python train.py --rotation_deg=10 --targets=["smear"] --num_classes=2 --activation="quick_gelu" --fused_qkv=false --residual_init="scaled_by_depth" --precondition_frequency=16 --max_precond_dim=1536 --steps=28500
Rows from block 3, named by matrix and row number. Rows with one number belong to one neuron. Each number is 128 + 24 x the weight over its row's rms, rounded and kept within 0 to 255. All counts start at 0. After the name is the row's rms in percent of the matrix's.
# fc1: MLP up (model.blocks.3.mlp.fc1.weight, 576x192), inputs 48-95
# fc2: MLP down (model.blocks.3.mlp.fc2.weight, 192x576, transposed), outputs 48-95
fc1.181 083 [113 130 159 140 167 158 127 116 144 141 138 125 131 165 127 123 115 129  81 166 123 114 110 125 145 127 144 163 152 115 150 131 136  89 102 134 173 140 125 109  97 123  96 123 122 139 128 117]
fc2.181 086 [119 116 132 174  91  74 141 126  60 169 154 127 176 166 109 159  93 126 124  91 120 132 122 109  80 154 129  99 136 135 106 142 143 123  97 132  63 133 107 130 120 152 141 137 116 142 142 115]
fc1.182 102 [148 151 170 114 153 107 144 131 128  91 135 115 125 125 120 102 153 133  99 125 121 153 136 108 123 152 160 118 149 100 100 162 147 166 183 125 165 139 103 156 108 114 175 123 151 125 124 139]
fc2.182 095 [137 100 144 159  66 107 119 123  88 139 138 162 111 105 126 136 149 115 120 167  96  88 135 102 151 104 111 155 145 139 152 134 134 127 130 138 142 131 109 196 105 139  95  90 102 125 180 102]
fc1.183 098 [159 186 177 128 157 142 113  72 176 149 158  97 138  95 122 124 153 103 134 121 130 122 113 197 161 129 144 161  97 116 123 111 149 158 168 124 133 120 118 166 155 110 163 126 135 127 133 135]
fc2.183 096 [135 134 151 114 152 140 127 174 111 135 112 105 163 100 164 113 136 179 115 138 120  93 127 140  91 145 143 199 129 171 161 126 139 142 144 142 126 123  88 179  91 141  99 119 163 136 121 139]
fc1.184 097 [121 101 127 119 103 114 128 143 136 146 106 119 142 155 128 128 154 108 103  80 111 132 101 178 131 131  99 109 134 129 115 147 103 164 120 137 103 133 160 169 108 147 139 112 189 149 124 141]
fc2.184 087 [133 149 145  99  89 150 136 156 121 177 142 150 156  99 152 120 116 137 124 123 145 124 115 111 132 133 147 125 116 141 151 151 134 123 120 120 155 167 154 126  91  45 152 103  94 124 105 108]
fc1.185 098 [189 137 136 155 115 151 113  84 150 127 104 133 153 107 132 138 136 110 180 134 139 117 125 108 147 167 142 113  81 136 117 122 140 131 128 125 120 135 137 126 113 135 142 128 109  92 106 157]
fc2.185 099 [160  99 165 106 114 151 144 150 121  92 141 105 116 143 131 137 124 155 149 129 118 113 137 136 126 135  87 198 164 137 128 103 115 128 134 176 115 124 212 131 143  95 128 121 116 114 128 156]
fc1.186 080 [110 121 130 152 103  90  71  55 102 108 126  93 134 172 119 120 172 131 147 104 105 102 141 139 114 159  98 109 158 120 155 126 169 155 114 115  98 139 111 159 104 137  86 110 136 131  98  93]
fc2.186 089 [111  72 147  87 152 129 152 175 119 151 147 109 141 120 143 154 141  71 114 105 111 138 131 102 131 132  70 138 138 136 153 103 137 144 157 116 127 121 145 149 152 104 122 151 141  93 141 153]
fc1.187 121 [156 129 156 136 119 120 138 126 129 119 124 103 132 129 120 130 144 107 140 147 154 111 178 103  97  80 152 141 112 111 122 146 108 145 158 139 145 142 110  97 130 146 146 165  90 149 125 136]
fc2.187 117 [113 144 183 165 111 152  99 160 123 138 112 130 117 141 102 114 145 121 100 148 143 112 129 173  96 121 159 125 150 115 135 146 119 153  97 129 141 129 151 164 110 130 114  96  80 134 139 125]
fc1.188 132 [ 99 121 120 107 156  77 130 113 124  73 123  83 140  96 145 132 121 116 129 109 152 137 127 110 126 161 124 149 139 122  98 134 113  86 148 154 142 130 132 162 165 107 130 152 168 101 100 158]
fc2.188 113 [ 97 109 104 111 120 203 138  87 172 175 131 119 132 143 109 116 176  93 148 164 143 116 112  94 130 124 149 129 125 112  91 138 147 134 112 101 137 138 114  99 154 148 115  89 119 157 141 119]
fc1.189 091 [122 101 138  72  97 167 154 133 103 103 113  99 149 108 131 128 151 105 155 126 116 165 112 109 157 149 130  58 206 147 164 149 117 183 111 156 140  87  55 170 110  91 133 119 174  92 156 142]
fc2.189 099 [155 117  77 117 129 130 119  88 133  98 126 112 153 128 157 123 117 154 103 186 150 112 106 133 144 128 128 155 115 123 127 142 120 141 127  80  91  93  98  75  99 132 112 147  26 131  87 133]
fc1.190 083 [125 126 121 116 149 149  97 139 141 110 133 127 140 122 125 191 110 142 150 124  99 125 131 110 115  97 132 188 164 111 143 139 147 146 109 136  86 127 109 145  83 155 148 133 198 123 158 105]
fc2.190 083 [160 135  99  92 122 130  87 138 110 119 127 132 135 136 171 149  77 134 136 117 169 159 128 137 125 127 160 129 104 109 182 133 130 118 127 186  86 152  95  95  71 109 141 122 160 113  98 105]
fc1.191 109 [127 134 139 119 140 125 136 101 142 125 131 158 136 128 142  96 129  96 114 110 137 109 169 141 161  82 104  95 108 113 112 148 132 156 101 147 126 104 191 101  97 102  95 128 136 133 156 137]
fc2.191 113 [123  92 123 162 166  79 127 122 139  61 139 138 151 165 115 143 127 139 178 130 106 123 156 104 130 104 137 160 162 181 119  99 115 119 133 155 113 158 133 145  86 127 108 139 172 127  81 156]
fc1.192 080 [154 147 102 119 128 145 146 161  95 131 102 123  97  97 168 109 155 141 134  97  96 124 133 156  94  98 126 106 109 137 129 164 110 139 162 138 116 143 120 175 121 132 151 154 157 144 115 134]
fc2.192 082 [114 151 134 123 129 161 118 131 103 105 123 168 125 133 135 113 149 116 141 137 117  99 123 122 139 108 100 191 133 115 126 137 121 123 120 106 172  92 131 170  80 135 105 128 120 187 131 165]
fc1.193 101 [ 97 137 122 145 109 137 145 102 154 128 135 105 122 143 137 109 154 107 117 161 103 127 123 107 137 164 158 183 118 137  97 152 120 103 142 136 123 129 139 116 126 113  97 142 113 122 129 130]
fc2.193 101 [131 123 158 182 147 107 118  71 134  73 143 122 132 127  99 119 158 162 158 112 126 156  96 168 100 131 122 130 101 104 130 129 131 151 141  97 115 110  63 122  53 137 154 153 166 134 147 135]
fc1.194 121 [136  96 129 156 144 136 137 154 132 159 125 147  80 128 133 131 134 137  78 136 108 105 137  90 115 162 127 104 119  88 147 168 102 163 188 115 122 106 103 160 120  69 112 140 108 102 158 143]
fc2.194 120 [163 114 146 180  91 108 132 154 152  73 101 120 135 115 132 172  49 145 171  98 106 127 126 128 135 136 135 111 142  94  91 136 158 104 117  58 124 147 123  96 129 123 136 108 133 146 110 113]
fc1.195 098 [127 123 148 148 130 127 118  85  95 142 126 141 169 128 152 144 138  93 156  72 127 127 121 133 101 132 134 113  62 121 134 142 130 129 128 158  99 141 125 105 151 136 164 114 124 104 117 137]
fc2.195 102 [145 144 147 123 159 131 116  99 121 101 127 122 124 129 105  95 111 118 114 144 118 125 116 136 119 117 129  89 109 131 120 133 102 162 122  83 138 110  81 146 142  70  89 132 123 144 146 155]
fc1.196 118 [ 72 134  91 186 121 142  94  88 125 132 153 122 113 105 130 143 113 142 123 136 103 110 118 122 126  78 142 144 126 121 119 138 158 167 122 128 108 107 130 133 132 149 112 168 156 158  84 112]
fc2.196 121 [100 119 119 115 138 151 143  85 120 119 119 147  81 116 152 111 164 156  79  88 156 142 134 134 121 173 115 105 130 111 133 126 123 141 131 146 148 135 180 142 111 121 147 139  98 130 101 147]
fc1.197 085 [139 144 111 116 149 101 104 139  93 141 153 140 133 121 116 121 123  84 164 153 176 147 137 122 144 115 109 114 116 131 125 153  82 139 121 115 151 129  67 125 124 150 134 155 110 123 103 174]
fc2.197 095 [134 142 149  89 138 130 138 114 124 130 149 117 157 131 167 144 160 117 135 145  92  89 148 130 107 150 143 157 153 108 138 148 144 110 141  86 117 134 114  99 131 134 119 148  77 103 140 143]
fc1.198 108 [141 127 138 105 127 116 102 185 108 153 108 125 122 136 119 134 163 186 132 109 154 105 111 138 110  95 111 151 140 131 122 141 141 128 132 127 161 133 115 139 116 114  90 124 121 140 170 149]
fc2.198 100 [141 140 119 131 114  77 123 150 135 199 147 138 158 114 114 134 161 130 139 100 138 135 104 133 111 104 104 115  99 126 147 120 100 129 140 159 142 132 140 128 117 170 174 104 164  97 113 110]
fc1.199 088 [ 69 153 155 156 149 145 133  83 137 102 155 114 156 107 138 122 112 101 136 131 104 105 146 118 111 106 106 150 140 139 118 108 179  88 100  67 134 145 141 185 123 156 157 143 139 131 123 123]
fc2.199 086 [ 90 118 101 163 142  81 118 175  61 126 158 114  96 125 127 132 107 129 101  83  57 148 159  93 158 126 124 126 151 113 133 127 147 141 136  98 112  88 204 130 118 148  92 180  74 142 136 133]
fc1.200 079 [138  98 103 146 109 182 129 111  92 148 121 147 128 144 118 122 129 111 121  90 134 117 102 134 117 130 121 157 133 126 112 125 122 141  94 165 125 176 122 102  90 120 156 150 128 107 135 126]
fc2.200 079 [112 136 192 164 123 131  99 124 125 137 113 127 140 143 153 175 136 106 122 124 122 137 142 202 156 112 115 111 153 122  83 137 147 118 122 108 161  99 120 106 136 118 139 154 136 128 115 170]
fc1.201 110 [121 119 109  98 106 119 148 162 165 138 109 132 136 110 135 120 114 119 107 150 103 119 124 104 123 139 123 114 107 173 120 139 129 136 116 119 134 117 135 151 106 102 165 132 155 125 142 141]
fc2.201 103 [121 143 137 106  70  61 146 116 133 129 136 111 123 146 132 105 125 116 126  84 162 144 146 117 115 144 130 166 155 121 144 130 140 132  83 116 145 113 139  86 124 145 148 135 116 169 149 126]
fc1.202 077 [105 118 116 163 110 139 139 132 143 152 135 145 126 123 116 122 134 154 153 130 108 105 121 152 133  97 117 116 146 102 134  96 124  93 161 120 155 140 101 127 156 145 151  73 152 152 138 104]
fc2.202 082 [116 119 118 120 114  67  93 184 167 177 150 112 109 134 173  75 155 155 134 113  97 127 141  70 113  93  92 120 141 149 147  86 127 123  87 129 164 122 136 125 143 128 144 136 142 138 139 118]
fc1.203 108 [ 88 140 153 161 104 128 119 113 117 131 117  81 119 169 119 135 110  90 119 147 141 101  76 105 120 115 137 143 141  78 101 115 132 117 172 160 125  87 153  99 115 152 104 172 116  86 150  96]
fc2.203 112 [130 110 171 135 141 165 126 106  77 126 150 158 125 120 138 144  70 139 112 142 159 130 125  83 126 129  85  97 127 158  98 126  98 138 136 126 158 174 102 169  94 116 131 109 116 104 106 141]
fc1.204 082 [111  97 144 131 130 130 138 201 146 105  81 109 118 110  89 100 135 110 134 107 148 136 127 113  89 132 118 154 140 125 119 137 142 123 114 141  92 140  80 115 169 138 113 104 131 128 115 158]
fc2.204 095 [125 135 160 145 108 141 136 125 153 165 166 133 157 112 148 163 167 109 110 167 124 178 108 115 113 131 135 122 175 113 140 177 115 144 138 145 126 183  91 132 189 164 110 137 129 125  91 117]
fc1.205 086 [120  95 124 108 142 143 144  87 145 129 141 135 132 122 120 126 181 115 146 153 112  92 110 206 115  98 127 116 127 136 111 133 104 104  99 120 113 122  97 104 105 119 116 152 141 108 152 113]
fc2.205 087 [105 151 120 126 126 118 127 175 133 111 150 109 135 152 120 165 165 165 121 153 141 112 105  75 120 141 102 115 157  94 105 119 135 101 101 127 126 122 157 136 136  79  94  84 105  93 154 129]
fc1.206 106 [169  94 108 121 152 179 117 165 129 157 127  86 129 102 132 131 115 107 133 114 119 145 121 109 137  90 138  85 206 150 129 138 146 142 122 141 114 120  68 107 118 107 163 126 127 123 128 108]
fc2.206 112 [111 134 122 157 173  87 101 144 131  71 120 106 170 125 155  91 129 131 154 141 143  75 143 172 140 103 133 117 141  93 164 127  98 140 121  74 122 178  89 171 113 184 146 144 118 123 125 134]
fc1.207 060 [116 159 120 120 131 144 144 128 154 143  96 116 144 125 143 179 143 110 165  73 121 148 117 161 199 150 118 116 132 114 112 151 129 140 107 121 103 133 113 139 124 115 179 144 103 110 145 120]
fc2.207 067 [109 116 147  62 143 111 136 162  97 148 139 120 117 127  80 116  95 133  96 162 123 142 118 106 164 156 164 153 146 139 109 127 181  90 109 147 123  85 113 170 123 114 148 127 181 123 127  95]
fc1.208 110 [149 119 121 138 110 153  87 139 128 169 118 122 100 168 106 124 103 121 152 141 149  99 147 118 104 127 151  98 144 126 167 159 146 109 154 130 130 120  90 109 123 100 108 122 105 126 131  81]
fc2.208 108 [ 97 117 126 171 127  86 149 134  82  86 130 138 117 148  84 139 140  94 144 120  97 121 118 120 122 114 114 163 173 102 103 106  87 120 112 123 124 158 135 163 107 108 117 117 134 121 114 120]
fc1.209 089 [147 116 110 119 140 133  75 164 102 178 145 117 149 178 103 140 151 131 155 132 120 160 151 133 106 124  92 121 166  97  88 111 127 177 163 136 119 140 136  99 126  86 123 120 113 102 129 140]
fc2.209 089 [114 151 111 125 114 113 130 120 171 138 100 117 113 127 145 149 163 168 159 135 110 106 170 157 105 130 134 123 109  96  67 133 118 129 125 157 102 164 136 151 170 161 103 109 114 164 135 115]
fc1.210 091 [ 88  89 164 102 173  90  99  99 124 105 130 125 130 135 112 125 147 142 113 115 110 118 124 130 112 167 118 145 120 129 109 154 169 136 132 120 147  98 152 146  92 127  90 130 104 149 134 152]
fc2.210 082 [129 134 134 115  84 139 121  83 116 102 155  88 155 128 101 105 127 107 161 163 101 145 150 168 114 116 118 115 131 103 121 156 141  89 155 132  93 112 119 144 149 146 130 114 132 168 116 115]
fc1.211 083 [176 121 147 124 133 144 161 134 120 132 162 107 131 125 117 155 110 138 127  78 161 164 130 111 140  68 127 141 141 139  81 114 151  95 131 153 132 133 142 103 143 130  99 134 125 166 127 129]
fc2.211 088 [139 153 160  99  88 174 124 141 112 101  92 121 147 110 130 152 140 101 141 120 138 104 117 146 111 137 152 126 137 135 121 137 114 127 154 135 137 129  98  92 103 189 117 152 133 121 133 125]
fc1.212 089 [119 148 142 145 194 133  94 135 134 142 128 141 103  92 132 115 110 139 121 104  99  98 127  97 107 106  96 133 129 109 117 135 145 146 111 111 151 151 125 111 115 107 156  99 121 145  89 127]
fc2.212 094 [150 160 134 125 173  98 125  55 124 113 109 161 149 126 108  79 117 123 126  83 129 149 127 116  90 131 145 162 165 150 127 153 149  97  99 159 110 107  72 159 130 144 119 103 194 125  83 110]
fc1.213 120 [119 111 179 157 110 107 172 126 155 138 123 129 164 126 128 102 128  79 148 144 155 120 177 113 106 130 116 126 224 119 117 142 113 142 116 104 144 133 140 139 123 134 118 144  73 170 145 131]
fc2.213 134 [139 121 134 138 117 143 115 166  84 127 152 101 114 111 103 153 175 135 127  89 132  95 122 124 154 119 120 119 165 128 140 147 126 132 136  94 172 147 159 109 116 171 156 139 113 102 111 120]
fc1.214 079 [164 132  97 124 120 176 171  96 153 102  99 121 133 115 118 138 125 127 113 163  99  99  96  87 144 138 125 148 204 155  87  98 134 145  91 167 172 131 153 108 177 144 107 144 141 115 144 142]
fc2.214 093 [201 127  89 159 119 148 185 118  76 164 128  90 143 107  98 113 139 150 159  89  85  99 148  89 167 101 128 180 109 120  85 145 150 134 135 112 128 132 134 160 107 116 100 110 117 117 130 158]
fc1.215 067 [126 107 133 135 137  97 154 135 111 115 113 102 143 139 147 112 128 125 116 160  62 118 185 143 153 133 131 117  98 158 160  99  93 134 133 106 135 109  99 108 120 137 105 135 126 122 125 165]
fc2.215 070 [134 150 163 133 161 158 114 115 125 137 129 138 124 115 142 126 165 110 160  72  93 136 128 126 139 169 113 155 128 121 114 104 141 126 162 100 180 131 126 181 129 113 136 128 131 112 136  97]
fc1.216 089 [100 107 106 143 157 125 138 100  91 150 166 164 111 160 101 107 143 119 111 100 125 114 101 144 111 145  93 106 121 104 137 132 123  96  47 112 127 123 138 145 142 146 119 123 142 149 112 149]
fc2.216 085 [112 148 133 131 172 158 124 137 140 113 129 148 135 109 114 166 156 109 123 167 158 129 133  93 110 117 143 137 138 130 102 145  92 110 121 101 103  89 131 100  89 142 114 143 135 183 125 119]
fc1.217 087 [109 118 112 136  84 153 149  94 118 122 143 115 118 161 153 117 122 175 115 121 133 118  98 166 127  82 144 113 101 151 121  79  93 140 145 106 147 114 129 134 140 124 148 134  83 143 106 118]
fc2.217 098 [156  86 125 140  88 147 123 131 114 142 133 128  80 115 114  85  99 119  91 112 178 155 129 101 109 164 116 142 132 116 152  91 135 149 107  98 135 115 116 118 118 140 123 113 139 134 112 149]
fc1.218 120 [130 147 140 126 143 135 179 158 156 128 137 146 106 121 163 135 119 115 127 151 128 143 150 160 101 100 109  92 175 129 118 145 128 153 135 149 159 150 126 168 114 136 114 133 136 117 146 133]
fc2.218 121 [117 117 143 154 110 117 130 140 121  44 135 134 127 124 148 131 149 144 157  93 142 136 140 117 147 156 101 146 122 139 143 121 189 120 169 123 163  77 130 153  93 128 120 135 129 127 119 136]
fc1.219 100 [105 147 133 105 132 137 138  98  98 183 115 170 115 148 106 179  88 133 115 175 110 153 112  88 111 135 142 155 117 167 136 141 137 121 120  88 165  96 100 127  91  79 165 136 147  92 137  88]
fc2.219 109 [127 115 143 102  69  62 130 158 132  84 114 130  87 110 148 146 108 110 116 110 149 155 126 146 130 164 152 127 137 145 106 135 140 137 107  86 120 147 140 120  74 174 109 133  77 150 131 141]
fc1.220 098 [145 142 137  85 141 116 151 121 148 159 150 139 113  81 139 114 124 124 115  82 115 141  95 106 119 160 106 141 159 146 106 126 132 149 108 113 116 112 137 165 156 140  94 107 137 131 129 145]
fc2.220 099 [156 109 116 127 155 173 135 115 120 161 120 125 126 149  97 167 100 119  45 151  64 117 138 122 107 125 129 163 128 123 146 126 156 153 153  92 134 102 128  84 151 123  85 117 184 163 119 131]
fc1.221 095 [160 161 195 142 151  92 105 138  99 101 146 114 130 158 123 122 195 131  96 151 107 110 122 139 122 130  77 104 112 119 136 118 157 126 137 135 115 156 122 159 130 120 133 144 178 139 156 118]
fc2.221 102 [102 109 152 155  75 143 136 104  87 107 124 124 134 117 119  90 110 154 155 120  98 125 175 169 123 123 137 121 124 132 167 132 151 120 118 137 145 106 157 107 104 147 106 117 158  92 122 161]
fc1.222 074 [ 88 175  86 116 101 166 119 120 138  88 123 146 107 100 120  94 104 137 135 144 130 157 131 120 130  99 152  76 126 111 155 106 115 165 122 146 134  86  50  58 121 149 157 162  99 161 123 101]
fc2.222 084 [154 146 138 156  85 129 170 160 126 103 148 137 161 143 157 186 151 128 122 144 116 127  77  90 121 143 156 103 168 104 181 116  76 131 184 103 124 146 144 180 137 114 129 124  93 106 129 143]
fc1.223 114 [112 116 131 176 132 149 158 157 159  90  87 101  74 122 130 141 143 109 128 141 115 151 120  73 123 161 104 173 110 163 117 136  91 120 156 145 116 133 144 163 126 147 142 117 145 161  75 139]
fc2.223 106 [144 124 110 141 111 121 103 152 137 111 118 132 152 149 141 138 101 146 179 110  99 138 144 140 111  99 125 129 121 135  90 137 134 136 133 179  99  67 139 111 134 118 136 138 134 123 110 105]
fc1.224 102 [144  95 165 154  96 122 106 194 130  96 118 109  94 111 120 111 132 129 103 135 116  75 135 136 117  92 111  96 106 127 132 136 134 148 136 135 142 101  89  98 123 134 112 132 156 116 135 110]
fc2.224 109 [105 121 123 152 153 119 123 182 113 148 103 119 161 118 149  55 148 109  82 153 117 152 103 122 125 122 134 134 122 164 152 117 133 151 146 118 129 101 125 214 131 103 107 106 101 141  75 132]
fc1.225 092 [134 123 137 126 121 137 146  72  74 134 129 169 141 129 154 138 125  99 131 167 125 174 169 108 131  96 115 143 156 145 105 163 130 116 146 106 103 151 144 145 146 138  85 101 127 111 144 100]
fc2.225 097 [138 118 107 134 110 117 108 134 131 159 140 126 142  97 159 116 158 133  95  78 133 119 150  99  97 129 110 165 172  91 107 122 109 132 206 148 112  50 170 114 105 122 131 111 115 105 145 157]
fc1.226 100 [136 124 123 115 120 106 121  74 172 107 111 118 140 151 156 137 140 117  99 131 113 144 133 141 106 150 140 142 133 128 121  87  97 138 132 160 136 139 124 146 104 157 122 138 107 188 136 122]
fc2.226 089 [105 151  85 118 116 121  96 135 124 116 157 100  77 139 109 117 160 124 102 161 127 122 140 128 124 114 130 119 118 145  93 107 149 155 120  91 166 117 103 100 161 164 164 151 111 165 129 143]
fc1.227 090 [127 131 122 170  76 137 118 142 104  89 142 122  85 127 157 141  88 150 109 148 129 133 142 129 107 113 138  42  76 132 129 130 102 124  81 158  86 134 131  68 143 161 144 113 129 146 120 150]
fc2.227 088 [134 124 185 181 146 132 148 130 172 188 125 103 134 144 105 144 100 122  75 107 188 152 142 161 123 149 115 100 173 146 103 143  94 112  86 147 105  90 156 148 107  98  82 113 120 153 148 123]
fc1.228 104 [160 127 181 117 124 159 101  98 118 152 104 113 128  75 105  79 122 126 109 110 102 132 151 134 136 165 123 155 154 134 134 118 155 154  94  99 110 116 117 150 134 131  99 134 105 116 135 100]
fc2.228 110 [134 112 103  85 106 107  77 133 134  94 110 152 150 175 125 120 152 136 160 167 112 122 115 119 105 137 153 151  90 110 105 144 150 129 126 137  89 126  87 126 110 156 124 158  66 115 148 131]
fc1.229 088 [ 92 147 120 122 140 107 165 154 113 123 132 169 154 135 108 132  78 134 125 154 142  97 119 131 138 149 121 110 141 135 138 132 122 115 135 113 112 115 144 100 122 154  94 138 131 148 184  81]
fc2.229 091 [116 135 102 125  92 108 123 151  56 139 147 122 124 141 134 128 113 123 127 118 124 113 136 131 135 156 141 179 116 127 157 106 138 140 136 107  93 151 124 137 145 164 155 115 141 134 128 112]
fc1.230 102 [119  98 120 137 138 113 158 107 143 116 120 154 131 166  74 150  90 109 118 136 140 124  84 122  81 115 141 140 145 109 107  93 150 166 119 107 124 102 148 134 119 150 115 185  99 116 108 133]
fc2.230 098 [138 134  98 116 114 137 120 154 155 175 133 131 115 120  99 164 160 175  91  98 110  91 101 119 130 157  86  93 129 156 146 136 116 136 150 112  98 126 121 147 121 148 108  76 115 137  95 128]
fc1.231 075 [149 136 129 177 159 113 131 100 120  86 123  74 114 121 144 118 115 106  90 140 121 114 111 133 111 134 149 183 101 109 109 136 147 172 134 136 160 151  90 145 146  93 123 155  79 128 166 109]
fc2.231 082 [131 127 112 131 128  75 108 182 105 148 121  96 116 151 106 138 115 152 163 124 153 132 125 117 104 142 151 124 152 115 149 154  92 131 130  89 128 160 154 127 175 161 152 125 179 135 142 170]
fc1.232 088 [ 87 144 168 149 130 107 128 151  76 154 149 184 102 169 125  99 138 140 127 159 129 106 179 111 114 124 149 111 119 158 132 126 114 138 109 130 131 143 162 127  95 143 186 121 177 146 105 143]
fc2.232 086 [153 108 126 159 137 140 113 128 161 134 125 130  93 125 161  71  91 123 156 112 123 154 148 135 166 139 147 149 149 116 146 152 138 160 148 153 120 150 132 147 104 161  95 172 169 154 161  80]
fc1.233 079 [104 122 140 116 147 166 103 134  88 140 147 163  81 154 132  91 150 151  81 102 115 116 103 120 115 133 133  98  99 169  97 137 115 137 122 111 120 158 149  96 154 172 105 157 166 133 155 117]
fc2.233 082 [123 147 107 179 183 136 152 126 172 103 113 163 133 143 125 166 127 162 133  86 174 128 129  98 106 145 106 121 110 140 157 146 123 182 151  99 134 130 131 123 120 162 143 117 135 117 132 149]
fc1.234 107 [167 164 133 131  83 117 177 142 113 141 130  82 107 129 158 154 120 105 164 144 112 124 137 161 133 119  99 127 150 105 159 138 113 135  86  90  84 125  96 118 110 141 157 131 144 117 131  92]
fc2.234 108 [154 146 115  76 102 155 105  91 106 132 131 123 131  84 134 110 102 123 181 108 117 160 137 168 163 167 133 124 113 123 160 116 146 129 111 128 117 146 122 183 123 155 183 143 132 138 154 133]
fc1.235 121 [123 128  78 146 174 136 168 101 119 147  97 135 147 122 154 174 145 127 103 101 105  90 124 101 136 127 111 146 143 117 154 119 152 154 117  79 135  86 104 114 101 137 124 106 142 127 126 108]
fc2.235 107 [112 122 125 126 150  93 162 147 104 143  89 138 156 142 150 168 119 119 128 136  98 163 130 119 130 114 131 136 168 139 118 151 116 133 127 111  91 155 109 142 129 132  98 116  90 176 102  65]
fc1.236 124 [106 146 132 141 133 151 161  68 121 132 112 154 122 112 166 121 136 120 161 117 115 122 122 141 143  99 135 129 151 159 135 101  98 106 109 133 132 144 161 133 132 126 102  92 124 130 128 117]
fc2.236 116 [110 137 131 168 154 128 133 134 125 129 100 136 120 139 175 140 164 129  88 109 109 114 128 171 133 118 103 185 145 145 101  99 111 148 137 134 101 136 121 119 118 145 137 136  84  76 107 131]
fc1.237 083 [114 153 131 131 131 119 173 166 128 148 122 163 147 164 125  89 125 123 139 111 138 125  99 108 129 123 150  99 142 164 118 140 123 131 134 122 138 174 167 117 113 126 122 116 105 114 166 112]
fc2.237 086 [139 136 144 140 106 118 125 141 101 128 116 122 179 151  76 129 145 100 181 143 117 144 143 126 110 114 142 131 115 126 116 123 139 116 141 109 130 172 143 167 117  87 109 130 203 143 159 127]
fc1.238 112 [110 139 121 118 117 147  99 102 127 147  71 138 124 188 121 134 102 132 114 175 122 135 139 110 124 115 130 145  91 121 103 126 163 153 136 161 141 132 143 113 110 136 120  96 104 135 135 127]
fc2.238 114 [127 133  97 149 113 182 135 127 140  81 120 156 100 117 124 148 145 132 113 102 151 160 113 149  90 128  99 130 109 129 140 118  86 119 145 174 136 137 153 152 112 113 107 127 131 121  92 153]
fc1.239 086 [156 124 157 152 111 143 115 105 138 147 115 151 118 116 168  93 107  97  98 135 127 159 128 134 127 135 171 142  98 117 153 106 155 145 167 112 148 153 118 131 162 123 152 103  99 139 122  85]
fc2.239 083 [149 114 118 150 152 124 117 105 115 134  97 141 102 138  82 122 137 130 122  90 100 160 131 148 110 111 125 143 104 104 131 159 163 120 136 113 129 155 143 137  99 130 117  92  97  86 163 132]
fc1.240 068 [117 146 108 118 114  97 102  60 109 130 148 156 124 147 110 133 141 123 119 134 149 117 132 122  95 145 110 182 156 144 171 113 108 154 135 112  89 133 128 129 110 173  96 115 145 121 117 147]
fc2.240 080 [131 121 137  87 124 163 139 151 172  99  93 117  74 102 160 110 144 142 110 146 126 139 126  60 135 102 125 126 105 111  83 134 105 112 175 200 137 104 127  87 104 119 158 117 157 124 114 157]
fc1.241 124 [137 109 135 110 153 121 128 125 126  64 121 128 112 150  97 118 122 164 126 108 150 111 130 142 146 107 110 116 162 111 142 175 127 124 149 125 133 114 120 129 132 186 124 145 105 110 136 127]
fc2.241 125 [127 156 106 122 171 117 155 123 103 191 121 118  99 114 131 145 153 153 144  77 126 124 167 131 133 146 116  98 131 103 138 132 154 140 140 133 115 113  88 100 138 139 160 130 122 121 123 136]
fc1.242 067 [156 150 165 155 109 138 139 127 128 107 176 157 106 145  86 138 116 132 153 145 115 150 102  77 128 137 141  66 101 143 130 117 182 130 108  75 159 100 117  79 134 134 114 118 107 153 128  88]
fc2.242 067 [133 109 114 121 185 122 155 142  88 126 166 126  98 139 161 125 133  81  93 120 121  97 130  94 112 148  91 153 129  95 132 152 159 101 144 100 106 123 116 151  89 129 149  77 123 118  88 111]
fc1.243 109 [104 103 162  98 167 116 105 102 116 123 100 126 113 153 137 139 127 160 131 102 125 147 117 166 115 142 159 131 135 152 132 135 153 129 127 117 126 103  90 157  89 117  95 142 114 133 140 159]
fc2.243 115 [135 137 122 131 122 122  93 164 146 138 129 115 134 109  94  99 118 143 149 156  95 129 130 153 105  92 111 145 119 139  83 112 112 136 114 159  63 109 118 112 153 145 163 132  82 130 134 128]
fc1.244 108 [115 135 151 155 119 107 132 117 155 138 129 155 144 151 129 143 153 135 191 124 119 124 171  93 138 159  93 134 105 123 137 144 127 150  87 146 188  91  80 143 142 120 109 154  90 141  89 121]
fc2.244 114 [145 109 112 100 104 187 137 140 153  79 119 106  95 100 106 136 147 140  83  95 127 107 104  92 118 133 138 169 139  69 134 161 142 111  88  51 147 147 138 134 115  75 102 116  78 154 106 170]
fc1.245 101 [144 119 137 131  99 136  76  88  99 124 105 163 136 118 126  84 128 134 124 149 129 148 120 149 127 195 114 134 108 140 168 109 145 135 139 150  96 116 146 178 142 101  71 114 141 136 110 110]
fc2.245 092 [167 139 122  81 145 138 142 173 100  85 151 113 151 136 112 122 163 112 133 127 129  85 125 125 117 122 162 100 143 119 134 107  88 108 154 154  75 162 124  91 130 182 134 129 102 108 111 136]
fc1.246 141 [104 109 100 160 135 164 137 124 158 164 137 117 151 147 121 129 138 164  80  94 136  97 133 128 142 129 124  92 134 129 140  87 112 108 128 143 130 147 123 140 178 149  90 113  83 164 149 124]
fc2.246 116 [ 87 138 110  98 107 116 155 138 111 192 118 113 129 121 126 110 120 114 128  70 135 157 110 113 169 115 102 155 114 153  83 113  72 118  87 115 190 170 140 160  85 137 132 145 152  95 137 159]
fc1.247 112 [168 104 110 128 166 136 136 165 158 151 140 139 130 110 133 111 101 166 129  99 141 125 106  91 150 128 121 150 148 116 152 148 161 126 108 110 125 113 122 117 107 131 140 146 169 125 150 108]
fc2.247 131 [ 99 101 129 109 149 105 110  78 114 126  92 135 182 137 175 140  47 147 118 125 122 123 126 186 122 140 131 116 135 113 117 104 120 134  71 123 126 134  92 141 121  89 142 106 153 133 147 118]
fc1.248 119 [169 114 153 157 136 122 132 147 103 119 164  92 104 163 139 138 111 163 158 114  98 138 136 173 111 142 102 158 175 120 122 127 136 125 112 123 120 137 117 141 156 143 128 116 137 158  85 138]
fc2.248 105 [113 150 116 115 115 153 135 169 144 132 164 134 157  95 124 107 184 107 147 179 129 117 122 122 175 131 109 114 131 157 125 125 176  99 106 152  69  99 105 134 105 150 105 126  98 146 139 117]